config = dict(
    dataset='microscope photos of single blood and bone marrow cells',
    translate=0.06,
    cutout=0.25,
    num_classes=[17, 2],
    arch='vit',
    width=256,
    pooling='attention',
    eps=1e-10,
    steps=9200,
)
Rows from block 3 of a small image classifier, named by matrix and row number. Rows with one number within an expert belong to one neuron, the router's apart. Each number is 200 + 30 x the weight over its row's rms, rounded and kept within 0 to 999. All counts start at 0.
Before each expert's rows are labels from the 100 images, of 14976, where the router gives the expert most weight on average: "colour at peak" is the nearest of a few named colours to the mean colour under the peak. Only what is clearly more common there than usual is listed. The data: microscope photos of single blood and bone marrow cells. In brackets: how many of the 100, against the usual share in percent.
# router: router (model.blocks.3.mlp.router.weight, 16x256), inputs 0-255
# up: expert up (model.blocks.3.mlp.up, 16x128x256), inputs 0-255
# down: expert down (model.blocks.3.mlp.down, 16x256x128, transposed), outputs 0-255

# expert 9
colour at peak: purple (70 vs 21.5)
router.9,251,178,180,207,196,201,195,219,168,206,202,236,229,167,192,181,182,207,173,224,147,164,186,169,191,166,199,247,211,221,226,195,204,231,212,209,189,227,191,238,180,214,176,181,137,180,233,142,192,207,211,155,182,204,212,133,188,216,194,247,150,160,216,144,228,218,249,253,167,184,211,196,238,216,187,181,219,189,188,201,201,201,233,159,165,232,171,191,140,189,224,241,194,204,171,161,200,171,161,278,204,242,259,206,127,216,257,203,149,218,224,265,193,214,206,186,204,197,218,155,238,169,232,194,210,162,216,193,212,193,165,225,181,186,204,244,205,222,260,210,186,246,177,216,194,170,237,220,188,173,237,239,200,226,187,232,188,231,234,220,174,188,215,218,202,192,119,237,200,189,208,184,170,177,167,178,252,176,217,171,185,180,199,279,144,157,193,202,175,222,198,216,167,231,172,177,198,215,216,203,184,232,215,218,171,193,168,235,152,195,184,208,160,209,183,168,175,153,159,169,202,196,163,165,192,185,222,113,153,162,223,189,144,146,175,216,191,122,170,194,183,263,204,212,168,167,226,229,205,209,222,215,211,177,251,230
up.0,166,187,191,197,168,199,184,241,162,193,253,186,295,179,239,199,231,221,180,189,162,186,220,170,174,194,237,223,263,214,215,217,176,210,191,220,156,213,289,151,244,261,179,126,160,139,195,200,170,204,262,175,234,170,170,211,251,174,228,217,145,183,229,214,244,220,216,183,178,211,195,206,234,220,165,252,223,220,200,188,201,230,194,183,170,224,168,187,186,191,197,209,214,186,199,183,224,184,182,205,214,203,231,188,186,219,234,173,198,208,225,229,195,251,189,222,190,177,226,179,260,154,218,161,249,215,228,169,188,181,202,159,268,232,203,213,219,193,190,194,207,190,173,181,221,191,208,160,196,257,126,230,239,220,220,184,181,180,198,262,220,201,168,167,199,221,218,200,175,145,233,151,194,203,139,193,184,243,215,163,208,201,191,177,216,185,254,170,186,243,193,179,199,203,177,186,198,192,239,196,149,226,231,197,187,201,218,234,169,209,143,238,191,168,173,160,231,192,160,146,167,182,190,168,177,214,227,177,177,222,254,173,193,199,197,167,206,204,199,236,194,248,196,217,277,161,201,201,152,202,152,182,157,188,145,256
down.0,177,198,225,183,202,228,176,239,162,158,195,188,198,191,197,188,207,213,209,212,208,222,205,201,223,206,162,204,236,193,211,215,178,223,154,219,233,173,219,202,217,208,184,200,187,211,205,252,173,212,212,184,186,263,212,188,202,213,191,164,184,208,231,165,210,224,183,173,190,167,127,247,179,176,157,225,205,167,196,149,183,130,203,196,177,189,193,184,192,202,198,156,203,224,185,169,192,222,244,169,198,202,185,148,179,189,157,229,205,250,201,217,202,217,220,262,190,220,281,192,248,171,189,181,198,252,226,219,142,174,231,215,242,194,202,153,164,209,187,215,205,185,237,221,209,205,197,178,160,172,214,251,162,200,147,215,184,202,139,191,172,262,190,168,173,177,163,174,238,253,289,167,219,197,228,174,222,196,217,157,207,227,162,161,227,209,205,215,236,222,190,264,230,201,204,120,181,145,138,218,143,253,182,222,179,152,227,252,219,265,205,232,186,264,186,162,144,213,218,163,218,201,194,142,265,195,193,189,181,225,224,181,229,163,184,227,197,231,141,248,185,234,233,165,201,247,200,164,164,208,247,202,206,196,199,200
up.1,183,224,135,222,233,266,207,180,182,236,267,211,272,222,209,174,185,166,184,202,195,241,198,206,192,177,240,213,209,165,254,180,162,185,207,215,217,168,227,159,261,213,223,199,165,207,203,162,144,196,208,219,185,149,180,144,182,189,183,234,214,173,253,233,238,179,181,236,203,213,272,232,184,248,172,241,245,215,174,193,227,237,255,221,135,242,170,226,204,165,250,218,186,195,228,200,199,164,201,238,229,204,206,253,189,218,208,229,216,207,161,212,159,207,210,183,248,225,206,145,223,239,213,215,204,186,216,180,180,214,220,234,268,189,201,200,190,195,237,231,206,216,200,185,178,190,196,160,209,200,102,221,261,208,206,215,174,223,230,232,207,150,226,199,177,197,195,162,238,101,215,215,137,162,155,203,196,209,186,177,174,188,206,195,186,189,214,215,196,198,217,208,183,185,165,173,222,224,220,206,164,200,213,177,206,182,203,259,184,164,219,191,183,149,177,173,178,181,167,152,233,142,166,183,218,213,237,175,161,253,219,218,199,210,180,177,208,197,220,217,187,143,175,212,216,200,234,163,179,240,163,231,125,196,196,198
down.1,216,196,230,200,238,201,200,176,164,164,195,191,128,185,193,213,231,253,203,235,203,177,224,148,176,246,171,209,237,193,222,198,216,242,165,227,188,196,221,212,180,198,207,199,152,187,157,220,194,212,251,199,223,214,249,141,202,189,214,179,181,234,237,194,204,256,242,256,205,200,147,188,219,161,168,212,179,183,157,197,126,257,210,241,188,248,189,191,210,186,192,180,178,186,239,166,197,243,239,190,204,179,250,155,145,233,212,247,195,187,210,215,233,225,223,250,197,192,261,232,207,169,187,166,203,230,214,229,178,165,229,274,195,231,270,202,163,259,183,215,172,181,223,241,211,195,213,119,200,167,198,218,175,163,196,157,145,223,173,197,199,220,213,219,203,152,185,189,262,194,275,174,207,174,232,204,214,186,204,165,188,163,215,214,234,187,153,241,228,191,173,213,174,203,196,157,177,187,204,185,214,235,184,240,188,222,210,224,203,239,202,239,146,216,169,170,137,208,215,202,222,183,191,182,246,153,212,192,179,232,207,183,179,199,171,208,166,231,165,246,194,224,246,193,173,221,174,141,167,204,242,150,137,171,188,198

# expert 2
colour at peak: pink (51 vs 24.2)
router.2,248,161,250,212,180,223,225,212,193,217,217,239,148,199,184,191,157,203,187,186,198,197,229,161,241,199,206,206,184,206,216,176,190,213,206,189,179,165,198,209,192,211,216,173,205,200,233,163,193,239,197,178,194,203,206,175,146,205,192,259,149,189,161,199,221,237,221,233,266,194,201,151,232,279,191,199,201,149,204,187,265,162,177,158,184,199,194,164,179,153,201,287,175,172,232,192,211,137,192,248,155,185,222,232,168,216,254,188,179,208,232,252,136,251,246,171,215,193,199,159,157,186,205,220,179,162,212,222,204,188,217,192,240,237,189,178,199,165,205,169,154,238,205,163,180,222,243,203,175,231,181,178,166,161,191,212,182,185,229,224,176,157,281,221,203,196,138,210,187,209,176,207,136,175,238,172,179,204,198,178,197,202,233,189,139,199,252,219,163,221,188,204,205,230,192,224,225,219,203,191,222,207,211,221,139,198,148,232,200,192,242,244,182,150,153,214,190,186,175,206,217,264,171,162,175,147,220,173,185,170,185,233,156,240,161,196,203,179,227,198,202,206,179,172,204,177,193,142,192,200,261,285,222,188,221,224
up.0,217,229,237,229,210,194,171,170,216,255,225,225,210,241,195,169,184,112,216,203,164,210,211,194,270,233,219,236,188,187,220,211,221,220,178,209,207,130,223,196,181,170,235,158,220,218,230,177,193,168,131,246,148,207,244,177,192,210,133,187,239,176,176,216,204,283,181,171,176,223,183,198,232,202,183,222,248,211,214,198,251,166,196,203,177,194,200,192,176,148,210,231,204,174,183,206,205,176,212,233,183,223,229,245,230,171,211,154,223,192,236,244,214,163,198,200,173,209,206,170,175,188,178,198,175,233,201,163,199,243,216,214,187,183,244,174,254,181,142,185,126,225,223,192,149,214,202,140,207,217,187,111,182,196,201,122,221,194,174,173,248,161,164,140,171,163,231,213,230,190,189,226,189,168,231,203,141,200,219,190,205,255,209,188,180,233,240,205,217,241,217,192,216,185,180,205,212,225,226,157,211,195,232,196,275,198,234,171,219,183,212,219,181,175,170,213,173,197,184,203,170,196,270,195,171,195,207,215,195,164,147,175,189,229,176,181,233,194,201,197,203,212,145,192,201,201,158,128,174,194,264,201,166,232,177,223
down.0,164,210,226,165,202,171,217,201,179,203,152,184,211,155,170,174,175,221,162,167,184,208,194,227,190,241,219,161,196,212,226,154,182,192,211,243,199,195,187,249,192,244,210,162,227,201,207,260,116,138,186,222,192,221,215,177,205,198,204,173,180,139,191,259,201,307,227,206,159,191,198,218,279,201,188,175,214,219,247,173,206,259,162,205,263,176,209,125,168,222,141,205,186,180,199,220,204,204,206,150,184,228,262,204,209,212,148,203,211,198,184,146,215,222,241,220,154,238,152,194,185,174,225,183,173,153,203,216,175,209,216,175,172,169,219,146,204,201,224,235,159,204,218,226,123,186,278,221,219,174,179,210,222,233,197,232,237,213,220,142,189,201,154,179,214,209,210,225,212,205,242,207,200,262,237,209,169,157,220,203,202,242,166,207,192,235,233,178,188,227,202,202,190,226,225,223,219,206,179,205,219,213,216,205,225,193,181,195,197,171,197,208,162,175,233,176,220,207,212,187,206,251,198,184,189,206,217,159,220,194,193,147,242,175,174,135,191,234,157,170,165,190,206,190,207,137,219,229,162,221,227,234,211,246,180,255
up.1,208,186,189,193,163,272,261,224,215,173,211,163,161,241,175,231,204,238,225,199,231,227,206,236,209,204,222,214,213,209,235,177,194,159,187,183,165,198,190,268,177,185,148,191,234,184,169,163,169,180,226,160,222,205,211,231,193,193,176,151,263,183,202,206,196,180,219,201,215,211,176,179,190,207,276,173,159,195,241,202,221,189,219,167,240,210,234,192,175,203,193,185,208,201,162,207,172,141,227,237,166,222,220,242,213,205,189,188,210,161,199,227,204,232,166,219,186,163,142,217,169,182,208,124,236,249,189,243,219,178,217,205,159,180,205,251,202,262,148,189,210,211,235,211,243,180,179,234,125,237,135,166,204,144,192,243,233,187,187,182,223,193,176,147,237,202,204,211,180,177,155,218,201,216,135,182,160,210,185,249,217,186,161,242,185,212,209,189,221,191,200,199,184,160,165,214,169,172,166,203,226,195,237,191,224,232,199,140,197,168,153,200,187,167,231,200,229,180,226,239,187,190,214,205,180,237,132,204,155,220,161,252,192,195,175,216,251,187,200,233,257,180,168,220,269,174,232,153,184,184,161,223,162,167,176,249
down.1,203,139,191,223,164,226,169,203,246,250,213,142,200,274,190,223,226,186,275,220,208,208,184,214,165,180,207,244,195,230,212,278,157,147,212,218,205,207,219,223,243,161,201,186,210,225,176,192,234,212,185,243,175,189,209,202,219,250,230,149,211,220,157,170,199,191,263,266,162,225,212,109,203,139,218,182,184,173,178,134,173,212,192,188,159,195,215,202,220,163,186,227,167,190,248,189,199,199,213,262,171,161,211,171,235,169,210,231,212,195,208,244,163,196,219,161,192,171,180,159,187,256,219,196,196,189,153,193,228,162,231,180,172,268,245,220,197,183,164,206,187,191,232,216,182,229,214,183,210,256,211,168,212,181,237,258,199,191,249,194,220,180,162,189,215,211,200,189,233,193,171,221,236,184,150,202,163,208,177,141,192,202,204,154,250,175,184,220,232,124,222,187,154,196,216,237,207,243,230,178,235,167,185,192,217,170,181,210,191,203,132,264,194,187,237,212,175,233,235,225,227,190,200,195,202,190,210,178,212,160,184,203,154,259,199,188,237,206,221,195,182,166,194,222,233,216,157,243,199,184,196,188,208,200,170,226

# expert 0
colour at peak: grey (84 vs 22.4)
router.0,151,155,193,236,165,237,244,192,228,190,240,184,191,198,206,238,158,235,216,202,162,161,210,206,216,174,148,168,192,193,188,155,234,212,251,213,182,178,226,198,185,187,214,220,284,199,267,154,195,207,194,166,172,170,229,161,172,227,203,237,180,193,175,179,196,221,215,238,220,143,215,134,246,210,150,224,215,160,219,191,237,218,222,145,191,200,223,208,196,223,196,250,227,175,146,216,240,178,189,197,215,229,216,219,232,176,212,149,183,142,167,174,196,225,235,180,226,244,208,215,183,240,209,248,166,136,199,219,187,150,176,166,212,171,188,268,222,200,206,185,171,228,160,166,173,172,191,211,240,192,255,213,175,255,220,183,170,172,217,192,155,203,246,261,186,226,188,223,240,235,168,196,141,186,214,235,178,173,207,200,189,231,191,235,213,167,207,233,171,182,168,194,222,228,173,175,209,195,199,178,241,207,196,223,157,209,122,248,203,177,176,201,190,203,162,200,207,196,175,161,230,206,147,142,166,219,203,185,195,226,149,212,176,167,170,152,218,172,208,251,223,173,191,191,171,173,247,222,188,161,197,270,219,210,256,207
up.0,188,189,130,197,189,256,184,193,201,232,165,212,230,163,236,195,245,177,215,242,250,233,203,207,174,215,171,222,245,221,152,189,189,212,185,164,203,222,190,164,208,172,172,176,210,223,214,186,146,241,157,250,165,256,182,268,219,166,183,222,186,157,200,208,193,158,178,180,207,154,164,183,167,145,249,176,163,192,205,217,217,193,203,212,254,162,201,162,233,216,221,143,229,252,204,179,197,257,146,181,184,199,209,145,234,223,191,217,161,233,194,179,205,253,181,203,219,200,218,199,141,187,185,234,201,217,155,173,217,174,166,166,209,233,227,202,168,125,219,163,206,172,186,219,253,215,177,201,204,138,201,247,218,176,255,210,198,165,241,245,235,215,166,239,187,228,176,194,186,202,254,213,194,200,200,166,257,185,165,166,176,216,197,185,201,180,188,221,193,178,229,192,223,210,207,225,158,259,198,197,149,218,164,177,199,122,220,193,238,195,177,237,221,219,180,182,182,223,206,221,166,208,158,136,173,186,204,188,225,190,227,205,206,234,204,198,220,273,236,157,228,252,214,209,227,207,135,245,182,165,164,179,209,174,168,189
down.0,180,220,195,179,167,187,153,222,208,188,198,163,158,168,216,208,162,174,241,237,189,267,194,189,212,191,219,193,170,143,178,210,200,197,169,177,164,195,212,113,175,193,163,176,223,226,217,201,194,204,197,228,205,214,165,151,250,213,124,215,220,172,221,197,154,168,183,242,207,228,211,233,219,190,169,243,196,173,198,207,264,188,192,206,205,225,177,170,231,205,191,174,142,213,176,173,224,168,192,200,175,236,193,208,248,200,162,205,212,206,214,220,251,204,143,242,240,172,245,198,169,236,140,195,175,224,223,194,154,183,191,243,172,199,256,213,202,220,163,260,168,155,159,250,150,234,225,176,164,188,188,176,223,196,227,170,210,226,198,231,182,162,195,231,234,201,242,173,216,208,174,163,186,211,227,201,186,219,180,210,156,143,158,184,265,235,179,194,216,214,244,207,255,195,188,225,254,225,253,165,208,207,173,159,224,158,181,208,145,193,217,180,231,272,217,229,151,192,220,187,192,187,198,178,193,185,228,237,210,240,197,147,185,218,211,121,196,246,222,187,243,165,192,197,188,203,148,161,195,182,179,221,223,285,190,188
up.1,262,226,195,152,215,208,138,206,227,232,189,219,176,238,192,202,200,179,155,258,244,224,240,183,228,223,255,238,177,143,173,227,211,189,163,187,214,195,182,163,238,188,182,179,163,242,219,243,164,182,189,229,174,208,207,155,206,244,192,145,169,212,208,196,204,229,142,186,194,235,171,241,169,178,204,183,208,220,142,237,195,236,259,285,249,190,218,142,218,192,204,193,191,249,186,193,160,246,193,203,168,165,213,211,206,267,208,243,192,196,201,206,223,217,155,201,180,180,156,184,208,153,199,191,216,174,205,217,172,224,199,236,150,155,190,178,217,160,179,222,214,164,246,150,225,258,207,188,194,208,195,261,219,190,186,181,205,213,157,250,209,184,149,217,155,182,169,219,157,185,213,256,204,227,214,182,251,185,136,214,198,153,242,184,218,208,191,173,235,173,213,232,150,215,227,186,206,215,181,197,193,166,192,169,231,207,188,175,206,190,221,182,193,230,216,259,184,208,234,192,224,252,243,161,185,158,227,228,209,137,180,203,222,225,246,227,196,182,198,146,212,200,215,230,199,235,160,167,204,207,207,205,237,112,206,174
down.1,175,202,169,201,247,169,201,153,205,221,219,255,179,172,141,187,210,248,177,176,237,176,195,157,163,229,173,180,144,207,178,179,194,205,214,168,182,243,220,258,209,221,209,204,269,218,214,156,216,210,131,231,204,177,235,191,241,163,211,211,245,229,174,185,162,255,217,216,210,193,137,201,224,250,192,170,196,228,238,263,264,202,174,213,235,187,215,169,183,220,207,203,144,150,198,168,234,255,235,193,186,219,175,220,223,175,169,206,166,178,250,195,227,200,219,240,240,236,222,215,140,194,218,218,163,199,208,187,208,177,150,170,200,156,177,217,217,177,167,208,172,198,146,204,171,221,215,191,209,140,201,210,188,258,151,185,231,261,181,212,199,231,228,204,152,244,229,174,200,228,222,153,198,172,178,196,174,193,204,213,166,212,150,124,199,198,207,217,193,196,205,236,170,202,237,191,217,196,182,224,184,208,259,225,194,232,209,211,211,215,220,233,199,212,213,159,261,207,134,183,211,191,178,185,236,172,204,230,183,279,200,161,193,156,239,232,186,212,161,145,173,183,206,206,127,189,257,208,197,207,193,201,224,254,205,215

# expert 13
colour at peak: purple (83 vs 21.5)
router.13,216,153,210,235,244,213,228,139,207,269,175,203,123,199,206,171,171,212,170,224,219,188,174,194,269,211,198,221,136,161,205,205,220,202,193,219,194,230,177,212,205,175,228,150,172,196,229,139,201,193,234,195,160,174,231,141,172,215,184,226,139,180,202,151,179,239,196,235,180,187,248,180,193,244,213,211,224,216,163,160,250,211,221,227,199,258,188,219,169,167,187,239,167,181,200,198,194,169,268,227,186,179,181,149,162,221,210,221,157,202,163,217,188,191,206,239,224,196,250,168,206,240,198,223,188,175,204,172,199,193,206,230,209,234,205,195,227,193,233,164,199,203,187,232,208,186,208,236,200,187,223,202,180,177,162,193,179,222,300,182,150,224,233,210,178,225,161,261,188,201,175,223,154,175,216,183,202,168,203,202,216,158,207,249,226,235,174,189,215,185,265,184,171,226,213,210,232,151,226,198,204,185,217,243,201,179,153,215,222,216,251,182,177,145,179,220,145,193,163,203,194,184,209,236,206,177,201,164,168,211,190,244,198,181,197,238,187,176,175,234,203,129,159,210,140,223,245,178,263,278,163,211,198,145,223,185
up.0,187,217,202,215,232,211,184,160,210,204,197,211,220,197,152,174,203,191,183,202,217,214,199,210,157,178,226,210,198,240,203,239,234,273,183,140,184,164,224,178,190,184,228,170,226,198,139,156,205,199,203,231,143,182,216,199,233,154,150,217,213,256,158,261,233,225,191,173,184,256,188,189,193,239,121,153,221,253,203,244,211,156,222,239,210,200,149,235,198,200,239,211,171,206,213,140,196,228,220,219,215,270,180,183,196,183,190,205,194,201,224,213,209,166,154,195,211,214,214,175,172,187,164,180,197,254,205,209,212,257,194,226,207,216,207,174,231,207,193,153,179,221,177,252,217,216,200,199,188,168,189,235,179,205,242,197,182,220,218,190,216,188,271,183,188,250,254,208,188,179,152,177,206,184,240,186,183,186,233,237,232,217,194,131,199,156,223,218,188,212,209,185,189,223,202,209,195,252,214,190,151,215,226,247,215,211,260,207,210,181,249,209,189,231,184,186,224,165,145,232,153,244,243,202,258,160,202,226,174,256,188,222,153,163,178,141,171,229,165,184,249,254,194,207,148,220,203,193,189,257,188,241,140,164,185,143
down.0,237,197,185,217,169,212,177,178,188,235,188,219,166,228,171,152,156,240,202,211,190,197,228,197,150,165,257,241,171,193,168,210,246,182,232,161,242,210,180,229,207,179,166,244,223,190,224,226,212,171,159,298,183,206,243,199,198,204,193,195,189,233,198,207,219,179,142,232,193,221,142,203,181,197,195,263,205,169,195,213,256,214,189,212,151,217,201,238,223,192,185,199,158,254,215,227,181,193,158,178,238,274,204,197,187,192,223,235,198,182,203,217,230,180,233,140,287,242,193,213,143,213,233,219,167,182,134,159,254,253,180,233,208,176,211,193,198,171,228,208,199,213,143,197,212,244,206,214,215,195,169,231,196,219,264,177,241,162,170,229,148,200,199,199,210,234,197,226,191,201,214,188,182,224,198,178,238,168,177,212,207,212,153,207,211,268,226,204,193,208,197,196,134,176,214,130,192,242,238,200,196,213,153,243,202,193,175,181,159,213,236,208,218,245,191,245,267,198,210,238,171,215,198,190,249,150,168,150,204,174,177,258,187,173,177,193,147,207,194,196,189,200,187,196,202,203,162,250,250,190,242,195,210,204,216,172
up.1,187,193,158,180,224,257,226,191,246,248,218,223,255,207,208,184,210,180,229,259,242,220,212,192,250,197,174,230,230,171,218,189,175,197,179,204,236,212,148,177,205,129,178,209,186,245,287,232,193,247,143,180,183,146,173,222,192,208,182,216,191,186,233,170,151,199,219,184,176,186,230,198,159,183,168,216,222,224,175,170,218,228,253,232,155,241,208,227,210,207,223,225,208,212,216,203,185,228,212,235,206,217,227,204,248,183,195,190,203,196,161,281,206,195,166,201,214,221,234,173,247,196,209,184,215,220,185,156,143,221,163,257,234,173,205,245,245,236,203,263,159,182,234,217,216,214,219,180,151,157,200,192,251,179,244,170,177,300,207,203,216,158,171,212,158,195,249,202,180,225,235,185,204,208,189,226,260,195,256,196,190,151,180,186,225,244,227,153,243,160,249,215,178,215,228,161,187,198,195,189,156,200,175,230,181,210,234,217,168,169,248,136,178,197,171,182,199,189,189,166,242,203,205,181,200,208,152,194,193,202,183,207,195,150,190,186,227,197,228,201,188,206,205,231,204,258,194,150,189,256,177,184,247,199,174,217
down.1,187,154,259,209,194,206,213,241,199,174,171,193,239,205,259,184,252,227,245,223,208,185,223,207,167,223,249,247,210,188,179,201,227,192,214,186,207,170,217,195,166,191,178,185,150,182,185,186,287,194,218,205,187,167,226,186,161,224,161,202,186,173,197,238,179,253,248,256,233,196,181,172,235,205,208,252,177,174,195,172,179,153,212,159,206,206,231,194,210,185,224,206,207,194,197,230,180,203,189,222,186,206,137,301,202,204,240,235,155,221,205,217,213,210,219,198,141,193,190,226,206,162,197,194,274,169,191,191,170,195,236,177,143,223,213,209,244,161,227,209,159,235,179,212,171,173,139,191,152,210,181,160,236,216,170,172,213,220,166,164,233,177,231,228,203,191,177,146,194,193,228,227,215,219,197,232,227,187,167,226,192,198,205,199,227,215,205,168,217,202,192,241,161,190,184,229,198,209,224,188,219,214,183,159,220,160,172,203,145,178,182,178,188,167,220,217,222,185,235,172,169,148,197,178,207,170,192,161,214,179,191,145,242,226,159,156,224,173,215,192,329,243,267,202,203,225,206,196,160,196,211,204,187,257,127,252