config.toml
train_examples = 194171
qk_norm = false
pooling = "attention"
steps = 9200
epochs = 6.1
Rows from block 5 of a small image classifier, named by matrix and row number. Rows with one number within an expert belong to one neuron, the router's apart. Each number is 500 + 50 x the weight over its row's rms, rounded and kept within 0 to 999. All counts start at 0. Numbers have three digits each.
After each expert's rows are labels from the 100 images, of 14976, where the router gives the expert most weight on average: "patch colour" is the nearest of a few named colours to the mean colour under the peak. Only what is clearly more common there than usual is listed. The data: microscope photos of single blood and bone marrow cells. In brackets: how many of the 100.
# router: router (model.blocks.5.mlp.router.weight, 16x256), inputs 208-255
# up: expert up (model.blocks.5.mlp.up, 16x128x256), inputs 208-255
# down: expert down (model.blocks.5.mlp.down, 16x256x128, transposed), outputs 208-255

# expert 12
router.12:457554470503486439485474628548506432446468454480436559470538470532520474617522533520557473525604472427486524524544550517544522448471542362528507
up.0:529523481601422478634444526462520452464499567488499443531487507504476459509513551474548514541540398427570494440515550479526450507474496489473460
down.0:482424518495503415470465479555449486475534478521592425535561603614561553496516526525451513492460513468492516578458499557503467555401559602411480
patch colour: purple (68)

# expert 10
router.10:586458451481428444441582488497536424585449446413523409544480591495489579474413441513473451528524544481564545503437572482457510590484422471486568
up.0:572494574464392566504587491427445525423525563532530494473474466511423558418581456520518489444366586591497474486564474510523591474483455444564491
down.0:519489536525435495523489527493508347432527498569454457524537415538468469526522442486449616481490393470489423539405495481488541485474436564502542
patch colour: pink (63)

# expert 1
router.1:556442437447434453534622372438534508585446447466471437514551570454460582460449457481525511524523478466595491511523458502509515658544439540482550
up.0:514536530582483466488460470467420510481394460477489537499541500519425500492479530584456446585508545474504546550528415554515507518476462574487470
down.0:580463451472520536447531548544524527379496515519453503391390487461494434529373530442500413497527552487499596501396499587497483517537536438472567
patch colour: pink (59)

# expert 3
router.3:496426506532452495478502497490496463650469524459476467565544484593462527509434457500456535496525513437539470534531551488392494534494487574483502
up.0:427472528515552539513404511476418487508518518479539511536491557540429527598602574488524565496481496481532438511551433473443570465405462445555417
down.0:466564543401543465446370528473630484567561508456471531502509611491523475457556477522497499521493491471526534465628440390528447487515516448509530
patch colour: pink (56)

# expert 15
router.15:544402597512477477509530433449572500497470564592506448525498479471416502420525501528500422446501473418552473482603484486562536516490440474553498
up.0:519480397531495488435503540464473514559493491463499525540547483455528492612456478445521428559516551554620535454406592500449454431509576530488514
down.0:501412479488494432617438576473518469445504511498443397569468452485432466493546518559538434483415497617605492464370550465455485548523473592492522
patch colour: blue (57); black (43)

# expert 8
router.8:528550452580540495506523514488370537385529458515550531504390515543488480519479533496429501442481546466478381474450469493557462466521438562439508
up.0:519449517464437422543391479509500490500492548515469421578502501603505475429501423478534471499470491454509531473505460562478559458506516515597487
down.0:503485492482491474653464433518589444603494553534483514495522563564455557519421518515537566539629405441542418561581521485494540573507466518506414
patch colour: purple (60); blue (26)

# expert 14
router.14:580415437477412533528582462482546476577448405456480491490459511467414576436464462499484451529588503460571529520443516497434506573513418509529506
up.0:439591511484416533469372550549554420474587474548577482517438572541428520454462498501528552501510512538549530449549516479463526471517498486452392
down.0:475511576508494553601429398581535501543501546518536480533553492549456518481433500514499557514440461496416491536509476592520454415474456541523454
patch colour: pink (90)

# expert 13
router.13:510428424508473529435576501459534478577497419427492503460459503482537585467526448551529460495539505462509567547413533515414481633515435513441527
up.0:466454553470545455555500538498493521522462504600517580489533457580455477536521566484500421423498521448409627451524523402536444488613509617486497
down.0:551479365464538447478545566522518458566381552534514551436519454510545460522483523527527493496484475540489499513513499461477449577544521498463614
patch colour: white (61)

# expert 9
router.9:515492541449553529509462584486528529393473575577549447530414504452498461437508498513576463471456528650497568510483443544492493507438482505502531
up.0:544403499431469620621472445495551593419498589528540469466545505526410464452449455386522476496487581559528500478483477514502467507489451492461559
down.0:369585547516343485539427566386491513502479508505467375538542502543406528461449413493414543550533466471585491423523567500522527494503502518539488
patch colour: purple (87)

# expert 6
router.6:576483436504505497505545424471564415612442484503481513560472449594474510572512499494443509575456508436560442499548519444422444573528510598555489
up.0:455583510492545479512475477512552503481450417551495545537472522530565468492532542583502648457472501459514564461550523582522535454526560481428497
down.0:437564503482446584573424562560581471549529449546497457461433515468412537536458507481583446393490538548461567534582433537515514575459437550417517
patch colour: grey (60)

# expert 4
router.4:545461431464428474496587532479533480620434490409445551479432415484416535464422454475589413516582519507579534468439580494419537564647518567530543
up.0:467530569483579544553418441483511471437513438394494455594443468510432482446489536564486501566498519590519570457515521504509461406443484519430401
down.0:474444405494420509547536382510528450506534515470563405491543438486552500465476527499536509527491515551550534604490526488397530404514472537479470
patch colour: pink (75)

# expert 0
router.0:486449477589505445500407502539376381533561490611463548574531584474504476539513624536425494514522411497478561529441587532494487462491548486567398
up.0:420505508532498529497495495421440457476485434506515539458408562478495555450366525514530455512503469513545482533425560480546466605482496462506493
down.0:487557634512540577472483492501533586537459463526595511465493484585473439525532474497534433464558496364470553465640472399525514574463502534523440
patch colour: purple (71); blue (29)